config.yaml
encoder_arch: "convnext_v2"
model: "image captioner"
dataset: "regions of photos with short descriptions (Visual Genome)"
train_examples: 203450
image_size: 64
crop_scale_min: 0.7
horizontal_flip: true
translate: 0.06
color_jitter: 0.1
tokenizer: "char"
vocab_size: 61
encoder_isotropic: true
encoder_norm: "rmsnorm"
encoder_activation: "squared_relu"
encoder_mlp_ratio: 4
encoder_inner_norm: true
encoder_drop_path: 0.15
encoder_patch_size: [8, 8]
encoder_conv_stem: true
encoder_layers: 8
encoder_width: 256
encoder_kernel_size: 7
fusion: "prefix"
label_smoothing: 0.1
decoder_width: 192
decoder_layers: 10
decoder_norm: "layernorm"
decoder_norm_position: "pre"
decoder_activation: "squared_relu"
decoder_mlp_ratio: 4
decoder_head_dim: 32
decoder_fused_qkv: false
decoder_bias: "all"
decoder_qk_norm: false
decoder_parallel_block: false
decoder_inner_norm: false
decoder_positions: "learned"
decoder_prefix_bidirectional: false
decoder_connector: "linear"
decoder_tie_embeddings: true
init: "torch_default"
residual_init: "none"
optimizer: "muon"
muon_scale: "original"
learning_rate: 0.018
momentum: 0.9
nesterov: true
orthogonalizer: "newton_schulz_5"
adamw_lr_other_params: 0.0028
max_steps: 13600
batch_size: 128
epochs: 8.6
lr_schedule: "wsd"
decay_fraction: 0.2
final_lr_fraction: 0.1
warmup_steps: 1360
weight_decay: 0.005
adamw_weight_decay_other_params: 0
Rows from block 2 of the image encoder of a small image captioner, named by matrix and row number. Rows with one number belong to one neuron. Each number is 128 + 32 x the weight over its row's rms, rounded and kept within 0 to 255. All counts start at 0.
After each neuron's rows are labels from the 100 images, of 14976, where the neuron reaches its highest value: "patch colour" is the nearest of a few named colours to the mean colour under the peak. Only what is clearly more common there than usual is listed. The data: regions of photos with short descriptions (Visual Genome).
# fc1: MLP up (encoder.blocks.2.mlp.fc1.weight, 1024x256), inputs 0-85
# fc2: MLP down (encoder.blocks.2.mlp.fc2.weight, 256x1024, transposed), outputs 0-85

fc1.208 [103 115  90  68 173 114 169 127 155 102 130 143 122 139 166 111  28 102  88 147  87 145 148 178 152 149 158 111 102 122 101  56  95 166 178 130  92 163 103 128  99 118 152 119 152 121  94 124 146  82  72 167 115 144 169 134 139 154 123 133 148  90 129 118 117 132 107 135 111 183  97 148  99 109 119 119 144 135 171 178  93 139 144  82 156 141]
fc2.208 [157 156 140 122 141 140  65 124 146 156  68 192  88 175 124 152 114 166 115  76 141  79 121 126 135 167 114 164 177 141 103 101 130 109 166 153  94 104 120 211 136 123 148 130 129  67 107 124  31 151 149 122 167 136  76 135 140 126 152 163  89 166  87 174 180  82 155  81 177  86 206 102 182 119 138 146 182  65 144 142 102 172 127  70 173 174]
patch colour: white

fc1.677 [ 86 150 155 124 100 158 129  81 107  90 160  74 114 180 178 166  97 137  82 168 169  98  88 115 130 105 142  87 142 128  77 126 110 131 128 147 164 122 110 133  80 166 110 111  86 141 187  50 167 154 142 125 112 114 175 121 121 122 172 129 116 174 111 104 122 130 145 179  66  90 133  87 119 124 103 162  88 124 192 142 137 125 116 142 150  87]
fc2.677 [138 125 160 206 154 116 175 134 157 142 131 131 142 179  92  72 128 124  99 120 167 108 156 155 139 107 107 159 142 151 136 106  94 106 105 149 155 161 136 132 199 115 115 103 113 182 121 135 102  74 137  83 171 118 183  83 151 155 187 107 142 186 146 114 112 101 172 160 111 126 133 179 126  96 132 153 106 126 139 159  76 107  71 129 121  95]
patch colour: white

fc1.60 [119  78 152 154 154 112 144 108 134 156 158  87  72 142 172  84 199 183 115  58 162 153 157 156 155 150 107  89 118 141 118  83 162 155 120 132  95 117 125 106 131 131 130 110 169 140 104 162 172 125 150 176 114 154  62 187 131 194 140 120  69 126 130 114 128  95 111 125 134  67 156 148 117 164 132 187  77 100 185 151 104 182 131 147 170 107]
fc2.60 [120 153 134 142 112 148 171 157 145 132 175 196 113 116 117 131  79  97  92 136  91 151 131 152 125 169 104 124  61 117 136 105 166  76 147 104  95  79 117 173 121  88  56 138 103  99 134 171 153 113  99 150 150 181 123 123 129 110 163 137 152 163 130 124 103 148 105 165 174 110 168 161 134 181  99 126 153 143 112 137 135 117 107 150 126 144]
patch colour: pink

fc1.427 [124 102 151  97 173 149 140 187 110 109 161 118  97 120 112 158 231 140 175  98 139 148  81 145  96 125 155  86  93 142 119 139 174 149 120 104 137 113 133  89 123  86 138 136 135 154 116  91 159 114 146 154  95 171 133 183 137 152 139 132 120 121  99 155 155 135 136 156 124 134 132 210 149 162 103 164  98 130 143 145 163 183 129 137 119 185]
fc2.427 [143 140 118 125 172  67  90 134  69 137 158 189 136 153  43 128  94 163 122 227  95 187 160 160  89 172 181 151  99 110 156  69 120 121 141 127 150 137 102 117 114 106  88 140 126 115 125 116 133 132 107 122 117 127 142 113 145 182 120 111 132 124 142 110  54  70  68 151 138 138 133 115 139 147 115 114 129  43 113 154 109 157  72 179 119 111]
patch colour: pink; white

fc1.88 [178  68  87  64 136 168 135 134 112 155 201  66 122 106 129 133  97 109 111  94  73 131 129 104 123 211 119 118 124 118 164 110 118 148 155 136 143 116 163 139 164  52 162 148 170 166 116 131 129 117 132  93 116 113 167 117 111 177 143 171 156  96 149  53  55 123 163 134 143 179 156 143 198  86 160 144 155 157 133 162  91  86 132 136 107 123]
fc2.88 [ 72 156 124 110 171 143 113 155  52 145 126 141 125 154  98  40 103 144 118 108 199  88 103 126 122 151 158 134 129 159 167 152  99 111 172 150 107 122  76 112 106  90 154  91 117 174 176  97  75  96 137 109 143 172 151 100 166 137 134 120 131 118 197 168  42 138 130 136 120  78 102 123 115 124 116 145 113 151 163 151  84 149 148 193 109 148]
patch colour: white

fc1.254 [141 119 145 162 147  96 139 138 143 136 110 129 104 146  68  88 188  99 147 120 182  88 124 149 177 185 131 130 122 127 159  92  44 134  65 131  89 136  95  44 150 153 111 131 137 153 134 187 130  84 161 139 146 181 128  73 125 155 166 138 116 136  80 140  77 110 126 121 136 154 163 162 162 110 136 165  98 107 169 125 159 146 132 138 133 118]
fc2.254 [166 147 183  95 101 120  73 129 143  68 138 128 133 132 123 137 153  53  91 151 182  88 115 125  91 133 122  78 196  99 138 162  79 158 121  88 140 114 105 139 101 153 130 117 157 107 162 108 137 171 219 189 150  94 154 147 139 138 163 160 115 134 127 154 139 127 130 134 132  44 120 150  86 138 191 120 103 103 108 152 130 109 151 111 140 111]
patch colour: black

fc1.521 [ 92 143 152 137  99 112 108 123  77  94 131 143 112  78 164 121  70 113 111 137 125 103 127 160  49 169 124  92 156  93 125  96  78 159 158 156 155 185  82 159 136  99  97 132 120 180 143 129 141 166 181 147 102  42  74 133 141  96 182  94 104 133 104 150 119  90 148 124 101 108  92 133 112 140 102 152 146 161 138 138 138  88 153 160 130  95]
fc2.521 [149 112  85 128 121  87 116  92 181 110  72 123 126 104 137 171 135 200 146  85 148  55 108 152 162 122 166 116  77 150 151 196  98 116 107 184 132 172 142 121 126 152 153 152 107  93  97 112  83 127 160 133 130  73 139 173 138 180 143 192 125 126 111 167 116 111  62  87 138 105 173 160  96 162 151 140 165 178  76 107 132 140 107 145 117 160]
patch colour: black

fc1.31 [ 98 142  88  60  99 150 155 119 171 133 138 153  87 137 147 136 107 141 109 138 128 167 158 167  40 125 125 171 114 112 136 144 101 150 122 158 133 119 163 165 129 134  53 116 151 120 119 101  92 137  97 119 142 107 153 147 132 100 185 139 148 110 154  64 131 163 101 124 148 149 177 134 122 154 115 178 195 147 129 133  89 112  77 112 150 118]
fc2.31 [ 90 142 155 174  92 100  91 103 131 158 193  98 181  87 165  97 130  60 101  81 107 141 111 119 121 113 100 172  77 170 150 164 130  50 135 167 142 126 121 127 144 102 113 146 165 155 129 172 146 137 167 134 179 158 112 138 146 144 111 153 141 158 105 119 157 159  86 168 142 102 120 124 125  87 169 149 221 122 149 142 120 123 136 131  39 116]
patch colour: white

fc1.219 [136 144  39 100 114 180 106 189  88 155 123 124 156 124 145 122 143  88  80 124 120 159 124  81 126 108 122 124 148 108 137  79  55 107 159 144 172 143  87 139 124 100  65  51 172 175  60  84 131 131 144 117 174 119 118 117 125 163 199 120 153 114 116  66 164 146  75 144  61 121 157 112 164 171 150 155 178 116  85 131 106 122 127  76 163 132]
fc2.219 [157 159 151 154 133 101  99 129 134 121 194 107 153 145 216 113  87 111  93 134 147 144 155 139 108 130 102 148  68 139 162 128 127 114 166 133 106 160 102 159 123 109 134 166 159 155 145  96  94  88  95 122 108 122 111 121 151  88  88  91 129 131 150 115 160 100  70 107 103 104  92 206 121  98 153 114 106 121 101 122 149 119 129  81 134  94]
patch colour: white

fc1.630 [ 90 113 141 155  93 140 151 154 130 107 104 125 122 135 225 142 162 120  65  94 146 137 103 137 146 131 147  82 176 171 119 166 106 157 110 141  77 106 125  92 116 133 141 120 135 115 138  72 155 154 119  79 156 101 129 147 138 119 109  60 139 127 120  29 141 182  77 128 149 142 117 123 177 141 106 167  57 121  27 137 142  87  48 133 129 102]
fc2.630 [141 153 125 172  94 136 146 178 186 141 136  85 151 136 138 132 106  89 124 136 185 130 148 168  87 130 108 164 166 180 129 105 155  93 143  93 175  96 128 180 105  85  88 158 159 162 150 140 128 176 112 132 143 136 103 141 111 127 132 175 126 195 122  75 108 142  97 138 159 168 167 137 116 128 180 131 159  93 124  62 103 152 180  72  72 140]
patch colour: white

fc1.591 [143  95 167 213 149 136 149 114 116 163 112 123 171 117 136 118 132 141 128  91 119 149 115 124 131 141 150  76 165 148  60 116  95 118 135 121 159 123 119 105 135 130 161 112  82 116 166 156 109 101 120 139 150 107 143  96 109 129 125 165 162  80 101  92 106 140 148 107 150 125 131 144 111 153 100 125  84 120 146 153  66 130 104  96  65 163]
fc2.591 [134 161 124 122 124 107 111 162 165  96 110 138 200 165 160 111 140 157 104  72 101  62 166 144 122  95 125 108  64 104 110  68  73 167 215 153 117  83 127  22 183 199 210 130 157 130 123  52 158 119 120 133  52 132 154 118 167 119 115 138 119 118 177 109 152  91 119 137 114 134  49 109 140 104 129 162 156 124 167  96 141 105  83 162 136 150]
patch colour: black

fc1.276 [145 142  63 120 107 162 115 104  96 147 142 126 183 122 190 182 124 122 155 161 135 138 106 132 185 128 129 186  83  84  93 153 201 127 127 133 125 182  87 140 115 155 200 129 110  90 140 157 101 121 170 140  53 148 159  91 170 144  89 152 152  87 115  63 151 194 202 152 182 126 139 122 197 162 119 141 112 137 105 125 105 144 126  80 110 120]
fc2.276 [126  93  31 117 138 107 138 100 117 152 171 157 185 158  53 165 121 154  71 170  98 118  95 188 106 152 107 146 149 211 171 114 154 224  84  97  96 130 120  93 155 129  97 113 142 120 105  70 199 167 106 114 150 184 169 142 130 114 111  95 151 121 155 131 176 149 150 118 137 155 106 124 193 154  70 128 125 149 108 133  87 137 109  99 144 138]
patch colour: pink

fc1.136 [160 117  99 141 148 166 150 129 118 151 164 167 106  67 164 139 208 154 134  92 146 104 129 180  95 191 173 121  66 118 137 132 141 113 153 108 123 110 161 104  92 130 130 102 132 148 166 152 197 103 155 126 154 142  94 141  88 135 123 119  78  55 131 155 139 149  95 172 156 185 208 184 124 160  80 117  52  99 103 112 176 115 119 149 106 115]
fc2.136 [133  84 150 129 130 146 108 155 119 124 102  95 112 150 101  85 129 125 120 175 130 147  93 115  85 170  68 179  84 167 148 130 132 138 130 177 140 118  83 124 170  81 192 139 171 106 178 137 136 144  62 151  92 142  85 122 149  73 169 190 174 147 113 107  94  94 165 144 113 160 180 125 114 167 114 134 110 103 114 109 133 191 174 121  90 148]
patch colour: pink; white

fc1.138 [192 127 154 190 142  97  99 126 147 113 163 117 149 154  76 132 151 151 187 136 127 139 115 106 131 163 111 124  94 112 113  84  73 148  63 141 100 172 157 107 169 143 121  71  97 102 176  91 134 120 117 138 163  90 106  90 101 149 164 162 139 132 153 125 143  76 156 127  76 114 166 138 133 114 129 144 130 169 166 117 159 114 120 168 133  97]
fc2.138 [134 169 157 167 140 123 113 127 158 101  68 103 151 121 178 135 170  83 178 142 166 201 144 135 128 121 134 140 140 184 152 159 151 171  54 110 146 129  99 115 140 113  96 212 171 127 104 165 137 163 200 134 108 129 156  78 150  91 134 144 182  83 124 154  95 155 194  86  77 157 112 128 101  98 123 167  16 126  92 103 112 188 153 118 155 122]
patch colour: white

fc1.246 [139 167  92 132 131 133 108 155  66 161 171 106  85 137  60  89 125 158  86 131 138 131 106 157 180 118 173 107  88 124 132 147 186 132  69  88 185  88  92 163 154  92 115 111 132  61 107 163 153  91  78 170 127 151 172 103 122 108 145 163 179  95 180 116 105  90 156 121 124 161  78 195  76 165 109  95 119 113 134 145 174 163 120 122  71 164]
fc2.246 [107 148 136 158  71 131 150  77 150  88 118 138 158 114  77 115  86 133 124 134 110 151  93 151 124 113  60  98 127 112 133 122 163 159 124  85  87  91 205 158 161 155  64 168  87 177  89 105 153 149 120 171 165 117 161  97 124 169 146 125 130 116 116 115 122 101 129 186 164  78 140 110 138 122 129 160 116 112 158 143 147 149 104  98 151 154]
patch colour: pink