config.yaml
encoder_arch: "convnext_v2"
horizontal_flip: true
encoder_isotropic: true
encoder_drop_path: 0.15
encoder_patch_size: [8, 8]
decoder_activation: "squared_relu"
decoder_head_dim: 32
decoder_fused_qkv: false
decoder_bias: "all"
decoder_parallel_block: false
optimizer: "muon"
momentum: 0.9
max_steps: 13600
batch_size: 128
lr_schedule: "wsd"
Rows from block 4 of the image encoder of a small image captioner, named by matrix and row number. Rows with one number belong to one neuron. Each number is 128 + 32 x the weight over its row's rms, rounded and kept within 0 to 255. All counts start at 0. Numbers have three digits each.
After each neuron's rows are labels from the 100 images, of 14976, where the neuron reaches its highest value: "colour at peak" is the nearest of a few named colours to the mean colour under the peak. Only what is clearly more common there than usual is listed. The data: regions of photos with short descriptions (Visual Genome).
# fc1: MLP up (encoder.blocks.4.mlp.fc1.weight, 1024x256), inputs 86-171
# fc2: MLP down (encoder.blocks.4.mlp.fc2.weight, 256x1024, transposed), outputs 86-171

fc1.405:083117183147109105058103087093133138121115172151162159126077130164138099115147098136115142151114103122176133118139087150155164125144183138110111135095149163193123118068088106104109181091139131091162168173106103093119111158153163116187106157160163076115158066
fc2.405:132163104140148174137152187114101093148133151155159128065134178084094136168185111141104202109158095096139122118191171142123153139082088158075096157158138102119205143127084105122131126113129112112166087120170165130115163086112183158160150117211078138091168123
colour at peak: black

fc1.730:087127089127151155167118159158192172116152099114118118088127075162094086156146179153139117148081167135127081080082099198088149138116104146110107152124159126148151105111154192179122140129147109104106069136130114128115157217144125130119113153120109117155120134
fc2.730:150133042069170097093133168097112126123104151119171085111127120144122178094157101212158102139124149133115135150105108116149075108138104098118113149188186143156132074136102106123145097130140065132119119100059176110126151118135105168177081085135103138183104135
colour at peak: cyan

fc1.251:108149133103115170159102133115091100107155102082097123136164161134134073154174124146126099173093155152119037175084150134160201091149129095059087112115166120162092136167196103140144182122108145148070144155147130151150130080128149159165168097058138116150146189
fc2.251:165102103108120123105131131115108097177139157159128124102179119113136152144119153164119071145168129087136124083172096125150147202124162115089101069107138106102113104129136114204143129110093147123142122127073110162090123151169084152079158091098157151110206111
colour at peak: black

fc1.503:138075191133108108191148145194140086108117145074119114129098115164135122176144129138119126146142127107121102141018194000144088085119173179165162114123164142120153099054110106123129048177105124179130121125116132133103121102085146147147116109091112124189145141
fc2.503:077166154066093155138128106080084171104142157094178160167129108120131064093096133112113120097094082117105099177160128103130102222146104077192145101099106154121120117130135106120210118128117090136198143131147156117158150166152152153215052125124106031080102150
colour at peak: black

fc1.403:099142147104081113179175140120103140139124157197173219131134169111084080158163199134125156068109184138135159140117113118129163107155166142065082093088135125128116125098194149093173013129109082117150167101111091098123133132120105106129132129130139177163143091
fc2.403:089152133072107119024109103145158085162146119144142134108153150140116133177154102155106104204130107163103091134105090148112154100148159112176136132145145093149158077147153189148066096121135105121105074148083162173148125142110123149120105140154150086115134117
colour at peak: pink; white

fc1.711:120152169155137109073137153161070138133148138133182089094183130128086103144107076098150153178210112145147076129103164132110119118141071130097146097157153195120131189193144160047122122166156144108158164153133104169066064106119099180131102102148108082145133173
fc2.711:148188120160161130099199124111091134110148168099084173164136170172117131136130113080135092155080093124133122102144115147129186145114160123141171105148128088154166077068182133097166111075135078129098143171104031143148121130214128103079111150109169196143165195
colour at peak: pink

fc1.654:134079095127141159181181133102135090119117141108107124086108154100066079154109157148162142166115097100082073075129159160093140121105164130128105145145165104149191119137128138141087167110091085149111143124131148120121133072173071085142071086070115174134156134
fc2.654:157141095163110121088112147162214118120204130097146078121124121130129100157179130152153159077101153086118142146171105191108148149113096155079099111185096128182113103145126127133124151142197147126119086070147138126172188133131161125057119136109119117125127130
colour at peak: white

fc1.554:100176139117121180155102150095113134145203095114071099161095153106176145099144141175025170143131117094116139145123159097210174113129104113126110164134144071123095127182159173101098158137068118077139148193093110108169096101113101122133095092115159050089134114
fc2.554:098141126116139122182155138107143116163088151112102103159112125178084070135101087125087118175122104163104129084053106164093157074115135153142165140178195153107205152095099159195128140084174136168131129114149114148139114129133164146132191132182156134116165193
colour at peak: grey

fc1.207:115138144141146133159073120194166128114179126118126087126078086177130130112166072218167147179121114160122132106089172085144122102174133129151120110053118139113154118042125121144150055159064128149120156166147094113166083083090132080142160119096102121219156165
fc2.207:063108081135133143122137174122121116098134163083152148108104161169117128126142088196127123155078168174136045152135157122129116186045084145192162170117162091125116130184117138151140163141144139102100165142106116113156095110098141097108076132081158088158108100
colour at peak: black

fc1.680:089116056091080122110128135145110108136110104092151148125169155148122117106070148111090131148132113132128189076124144124133099118182139124139150107170103070118075136140128116103140088111106119142083089130140096117176202041157072099129078210146140155060168104
fc2.680:145158178081105134116217124161105152127151095124181167110140154132050132130149120168129128176138155138093145164095136079120147087175092164155193177150187105138098142136112174134046122096147072126161169140183107136170207150121116147147154081175109173075135118
colour at peak: grey

fc1.589:163141132101119138115099143188122146116118109140143132089181142152073104071140079091142090069118142151127145127079146098140149110145148002124139139122099147130165097124170095140152108148146146131092085127197127152139106142178135104206162172113125155173094152
fc2.589:072092178101138132083089091099064140145129130103139153114124143125165058146147127174150119113113132141123120168113096108106074123173103176124175149172109172161100148066070114127135142140080095114142133104086148121085084102101105118138179136105105141098120104
colour at peak: white

fc1.568:127102129111156112124167151118159123178118125126104106112149127088108173095170125088084111101176100153132165117112109074116157048227130156158138132109115109125153173166120123058131112097153177175089101119112141140106091161094184119062185115107169186200181103
fc2.568:124102176165161114120144113141118119103115064053155144135137157140100115152104126155088173166103143156139117125137107101043143152152171098163118153123134126076148075116184110094112153138129083110128104155179068137178096161140106102107073147133185155158123160
colour at peak: grey

fc1.495:139096145117160096139126114130139106134094154164150133132126157150106177136091114109146183114113103109113087164087086099111187079135101086112154134200146150168099127094112178104137146122136153109108115095168070100120079116117149132159136046104102155109176149
fc2.495:130148132134188116137128159140136087118141086146135095153063101109099143143120107121156146197110118157094171142068085144136125144099092093141114135166136114051179171127108121137093148148170191128103098153189081131121114109133144166200090132109090149126158135
colour at peak: brown

fc1.600:099201145123139159123115146108135098094107152193196192103115127163111107127177079089140127126127151105116161105161119066156133122174154163127184167072102114144145106122112040130129112175097126110145155161160126121081064151084101148131130151122135156174188071
fc2.600:130133162113140153110195127179144163134155101162122173101124132170105165161134117136099090130117086122153083181135109117127106150101144118217188111135139207157135178148133158133058075146127078127120148103083143143163132156146125123150188189101121087118094144
colour at peak: pink; white

fc1.575:164103152122138173104154120160040143135196081104100114152121099141086133122134146094175121120145197136183086091097122157097152167125140159143126156187103103124110144061161130145118121127117126062104130174104137117170133106083123138166196072132083121139161116
fc2.575:088104157168133168099126078167179145160161108122116091083101096085085174128092170154101138178035148162174186140109071093091154144188177088118100124135146157145144134057119177041123171131095150166112099151114090139140102102121112160163097097160151093140146125
colour at peak: black

fc1.263:142172161143138161106158166128114130126077096137115153096116119140111175151159115124095135172118079079101075111121147098112058112184103172117157101136140145145143117127086178160189112179150150154101123128166150167062116129129103120165080084117147187165179108
fc2.263:104149147133144122109087094133185091127080108123083102174067082164098033177117126110094181143100111107104111146069098103099155205153118226147166179109124097121114107152159147113125141165157133151118123146088155100165152158111087122098113186146154157110131148
colour at peak: white; pink

fc1.252:110078118099106117168107106158141145115131152070109117109079140170149156141149135203129105139171164116104086140046157018085124142118151128148150096054135146122142129042139149106149088196100136165115117120129135152128135096091158075156127089107075109221162174
fc2.252:044112163062106117107125144121140168115136129057106180126064111086094070123130161190110090152098120148076058136095168134079137171082087115166174154064118094125054172171133100144174161175108127136158116190093096056121100140144156189135085134128175061114083132
colour at peak: black

fc1.707:181119105146104096142114183149065075161126129180133174107113114118111185119121115102110138157187175064120147091071140046143075171200117150132151136174166165085061096170160120124167149095141193117130133125109141080122140138138128163101113149127094120129152099
fc2.707:129151123135102135109183088114130083147143082129140110134136117131196116082127117180102133138122118137108159195091114157093142050128114177169205144167092139115098118170124214124121113108135154119164113130139120110089146120132145125196175088130121160162110162
colour at peak: pink; white

fc1.121:163122162064125223131107145146126114133184133070173060101101146117107128131119131078149169140106151119141121112155111115115143133151139154103114175202149125148086143099105112107082204180133143141106161125137093165188122107101107158089167132130027124090062182
fc2.121:096105123138143166126070119106170127086142091122128021145185155059101119158182148142125152138147118082140131139154164111174136121100151159101106131034128120140118149079156073167108135157164090157177136121145142123083122081091129127159169096149159054163111163
colour at peak: black

fc1.553:137107124137061141125094109135131167157138103151102141093153149090139091107109156135094132120103148127148124118111107114166123136164151031157133109141113091134150095123115173153071088106129123189114184148136141159141111132170155132123120184093114113175121134
fc2.553:105133100093128133183130169089168149071082145131139092181151183117143055118174111136141174178149104109158196134092125105117120135131068127130090142075152144123150142134136091158184146090067188160106144158125128130117087108133174086139144089106130078094090146
colour at peak: white

fc1.271:079120088075135199119154076138122131240132109155120142181076093150104124148221138162143130140154087145092096111096107139133137100120147131089102151107129077127125070228134075137169064135132140199090134100159110149120144099095156091043139072090137172073082157
fc2.271:122144183117073127180115092103123100116156159136163202078106106142112173141136118110082086168117110126109107147102180177112118103186110139097147071094080063115156129147151121112155097126106177075137122097138172169131084113130094126112106177165187198122199128
colour at peak: grey

fc1.637:105050170108150107131101184162124110113118153124123102101057086154091079085113088132181122143131162105155105150109161075122143097136144181167166112061171096108070115073094160129158116128111132096148142175103058086110110078134130094183137130067081144196127163
fc2.637:159167096100180161147115193115131150137162166120106094096125132145120138113159137168189130102119144155115106076170088113124149147161126144149088130078117152194093128185110139140131119172141165161105089096141113119122171200158145197107143121128106076116121190
colour at peak: black

fc1.755:164080140136152124115117143124134153123184127143156152129081135178186120158180089153156203096110127113119160112116141155124118128109152181092149168184132201118100138122108121170133152152166129051174115129119026099136173100137130101082134162146115091172104122
fc2.755:144098125151136157088087142149124161127166144058153149133176138093167075172069141170148180105196163107142120097133112149151139130139106173107165090093129157138130160104129165066100109085073109098092079110100104137153163107118133120136148125134147095138158125
colour at peak: white; pink

fc1.423:183087135155064099134115057100151123148082136106194100141154087076115159180162111094133106140104204122116135208089164112056171163130113130154109093127136093162103099070175059116122160099131230092119131138090158159122156118117129148094129131091131127112113161
fc2.423:141077154113175131137167125149107093091168083135062102084148105147091130114157128136082113129150126129117139082162140096136146117139078130148142075146109119157100124172093112102075092154113155150071178145080144120136200158136101175092141145174147116162162132
colour at peak: black

fc1.555:057121138137142142089160111119138113149152105105191070184145121138100120127119119119124183135149170091088174155094112119107187129142197130183114045154129139147080191148101088114107142155139128110116196140139100194122079132081073123097189123139124152154094128
fc2.555:117144093132139052108179055154170147191136148132048111101174065118134109089126084149123121197154120137150186098099116100094122162131100097138148130126149132142175163114163140110130132177109173133228121168140122168128097107186139152141133064204138153205086131
colour at peak: black

fc1.394:198121150143166139116087130138068096131076100137159169141118182106129147076132161189141168142132170128162138132165156078096074173078117145102059102140156113155079096159083161169145110136164142113150106136121182129151128168198111111148112142099064161124092178
fc2.394:114174103165110094084141119122132166086135147146158119068208154114115161131097145169090139083179096133194135176100164098133144145046099194119107154069130120108099131156152105143183121130121146125085115065141123088184103112100147137102122109130152073165097132
colour at peak: pink

fc1.379:137152120089140089093121189163065117110178117144167134117052145105099054154184093117053149102141105077148175138123102129161143155148154152097116141100119119105090136117106109084149109113113090132162133147164110140096163176075103133100126143194106194128122126
fc2.379:090184122081097115120122207137160111184091144180113139082144103131132104142145102099186132038092123125113107092121061139119143165153111064138147144063115148161062106136149176111060113161067091117094144166137128121139156117118165172163114148156083144095101096
colour at peak: grey

fc1.103:159093141153062116104109064152157054138119153125089144117123178084113113077159172194178159116157129124110166156164114107140083067092104089097102164105060158068124096103197178134134082094145098074181115140129087116128160138148032135167142188141099156111153128
fc2.103:105121107084127145075083139099145200117113138141126117110142107111187109140058065122087125148089110076127103080134130122173142108159073096160093115149175138138166120095172143106097120143123106098121170107175101138124130148193193089137148198122110085086145138
colour at peak: pink; white

fc1.135:144151145132119106229122147121125126111157097115093145100087083098104099132151147167131147182156212104134142166137134171101153144128107126091097100134108073127067147147141136079187156127124141139132172115157124084088110091178119166087144103078134165094110103
fc2.135:148121165136137137118121146130075077138102109151170080163125151115224155127149108112137074158128157148088100189152080122094101181113153157121195141149092083099160112111106127114172104136112102095124083131110077173149095160136147119149079066113152124108138134
colour at peak: white; pink

fc1.0:096158133157151112182123110084088106140173130088127188096155181142080112114106090156065110113130170158080143111195157149122158090151152092126137129124120114110155147140177191147145131099182119159105102188113138142156210182097111177135146150133159073128194132
fc2.0:181150075099130112126136144093132155151125100156158125104180158121091101144159085121175120060156133121137118143145155132110126229144179096099195128126106074106107165106096145130118151105131138135139056107095131081104111100136094128118084097128130097067101123
colour at peak: pink

fc1.416:128152129103125103147092135145057165094130142148175099091157144102100110144183120139126172117110171139164112121101143104159128178128130116109093139103080119122164089107107098132094082062097099109145103111153086151122115135108140108116107177093081134098177142
fc2.416:136146149096123147030163137106129137183219117099145140160110171119156199167107136167130133126150164147079127140168132156139091161114117124179143116080130136137150116187156162148118077133154126122115098170052144114113133068150101131152155170093154122137130119
colour at peak: pink; white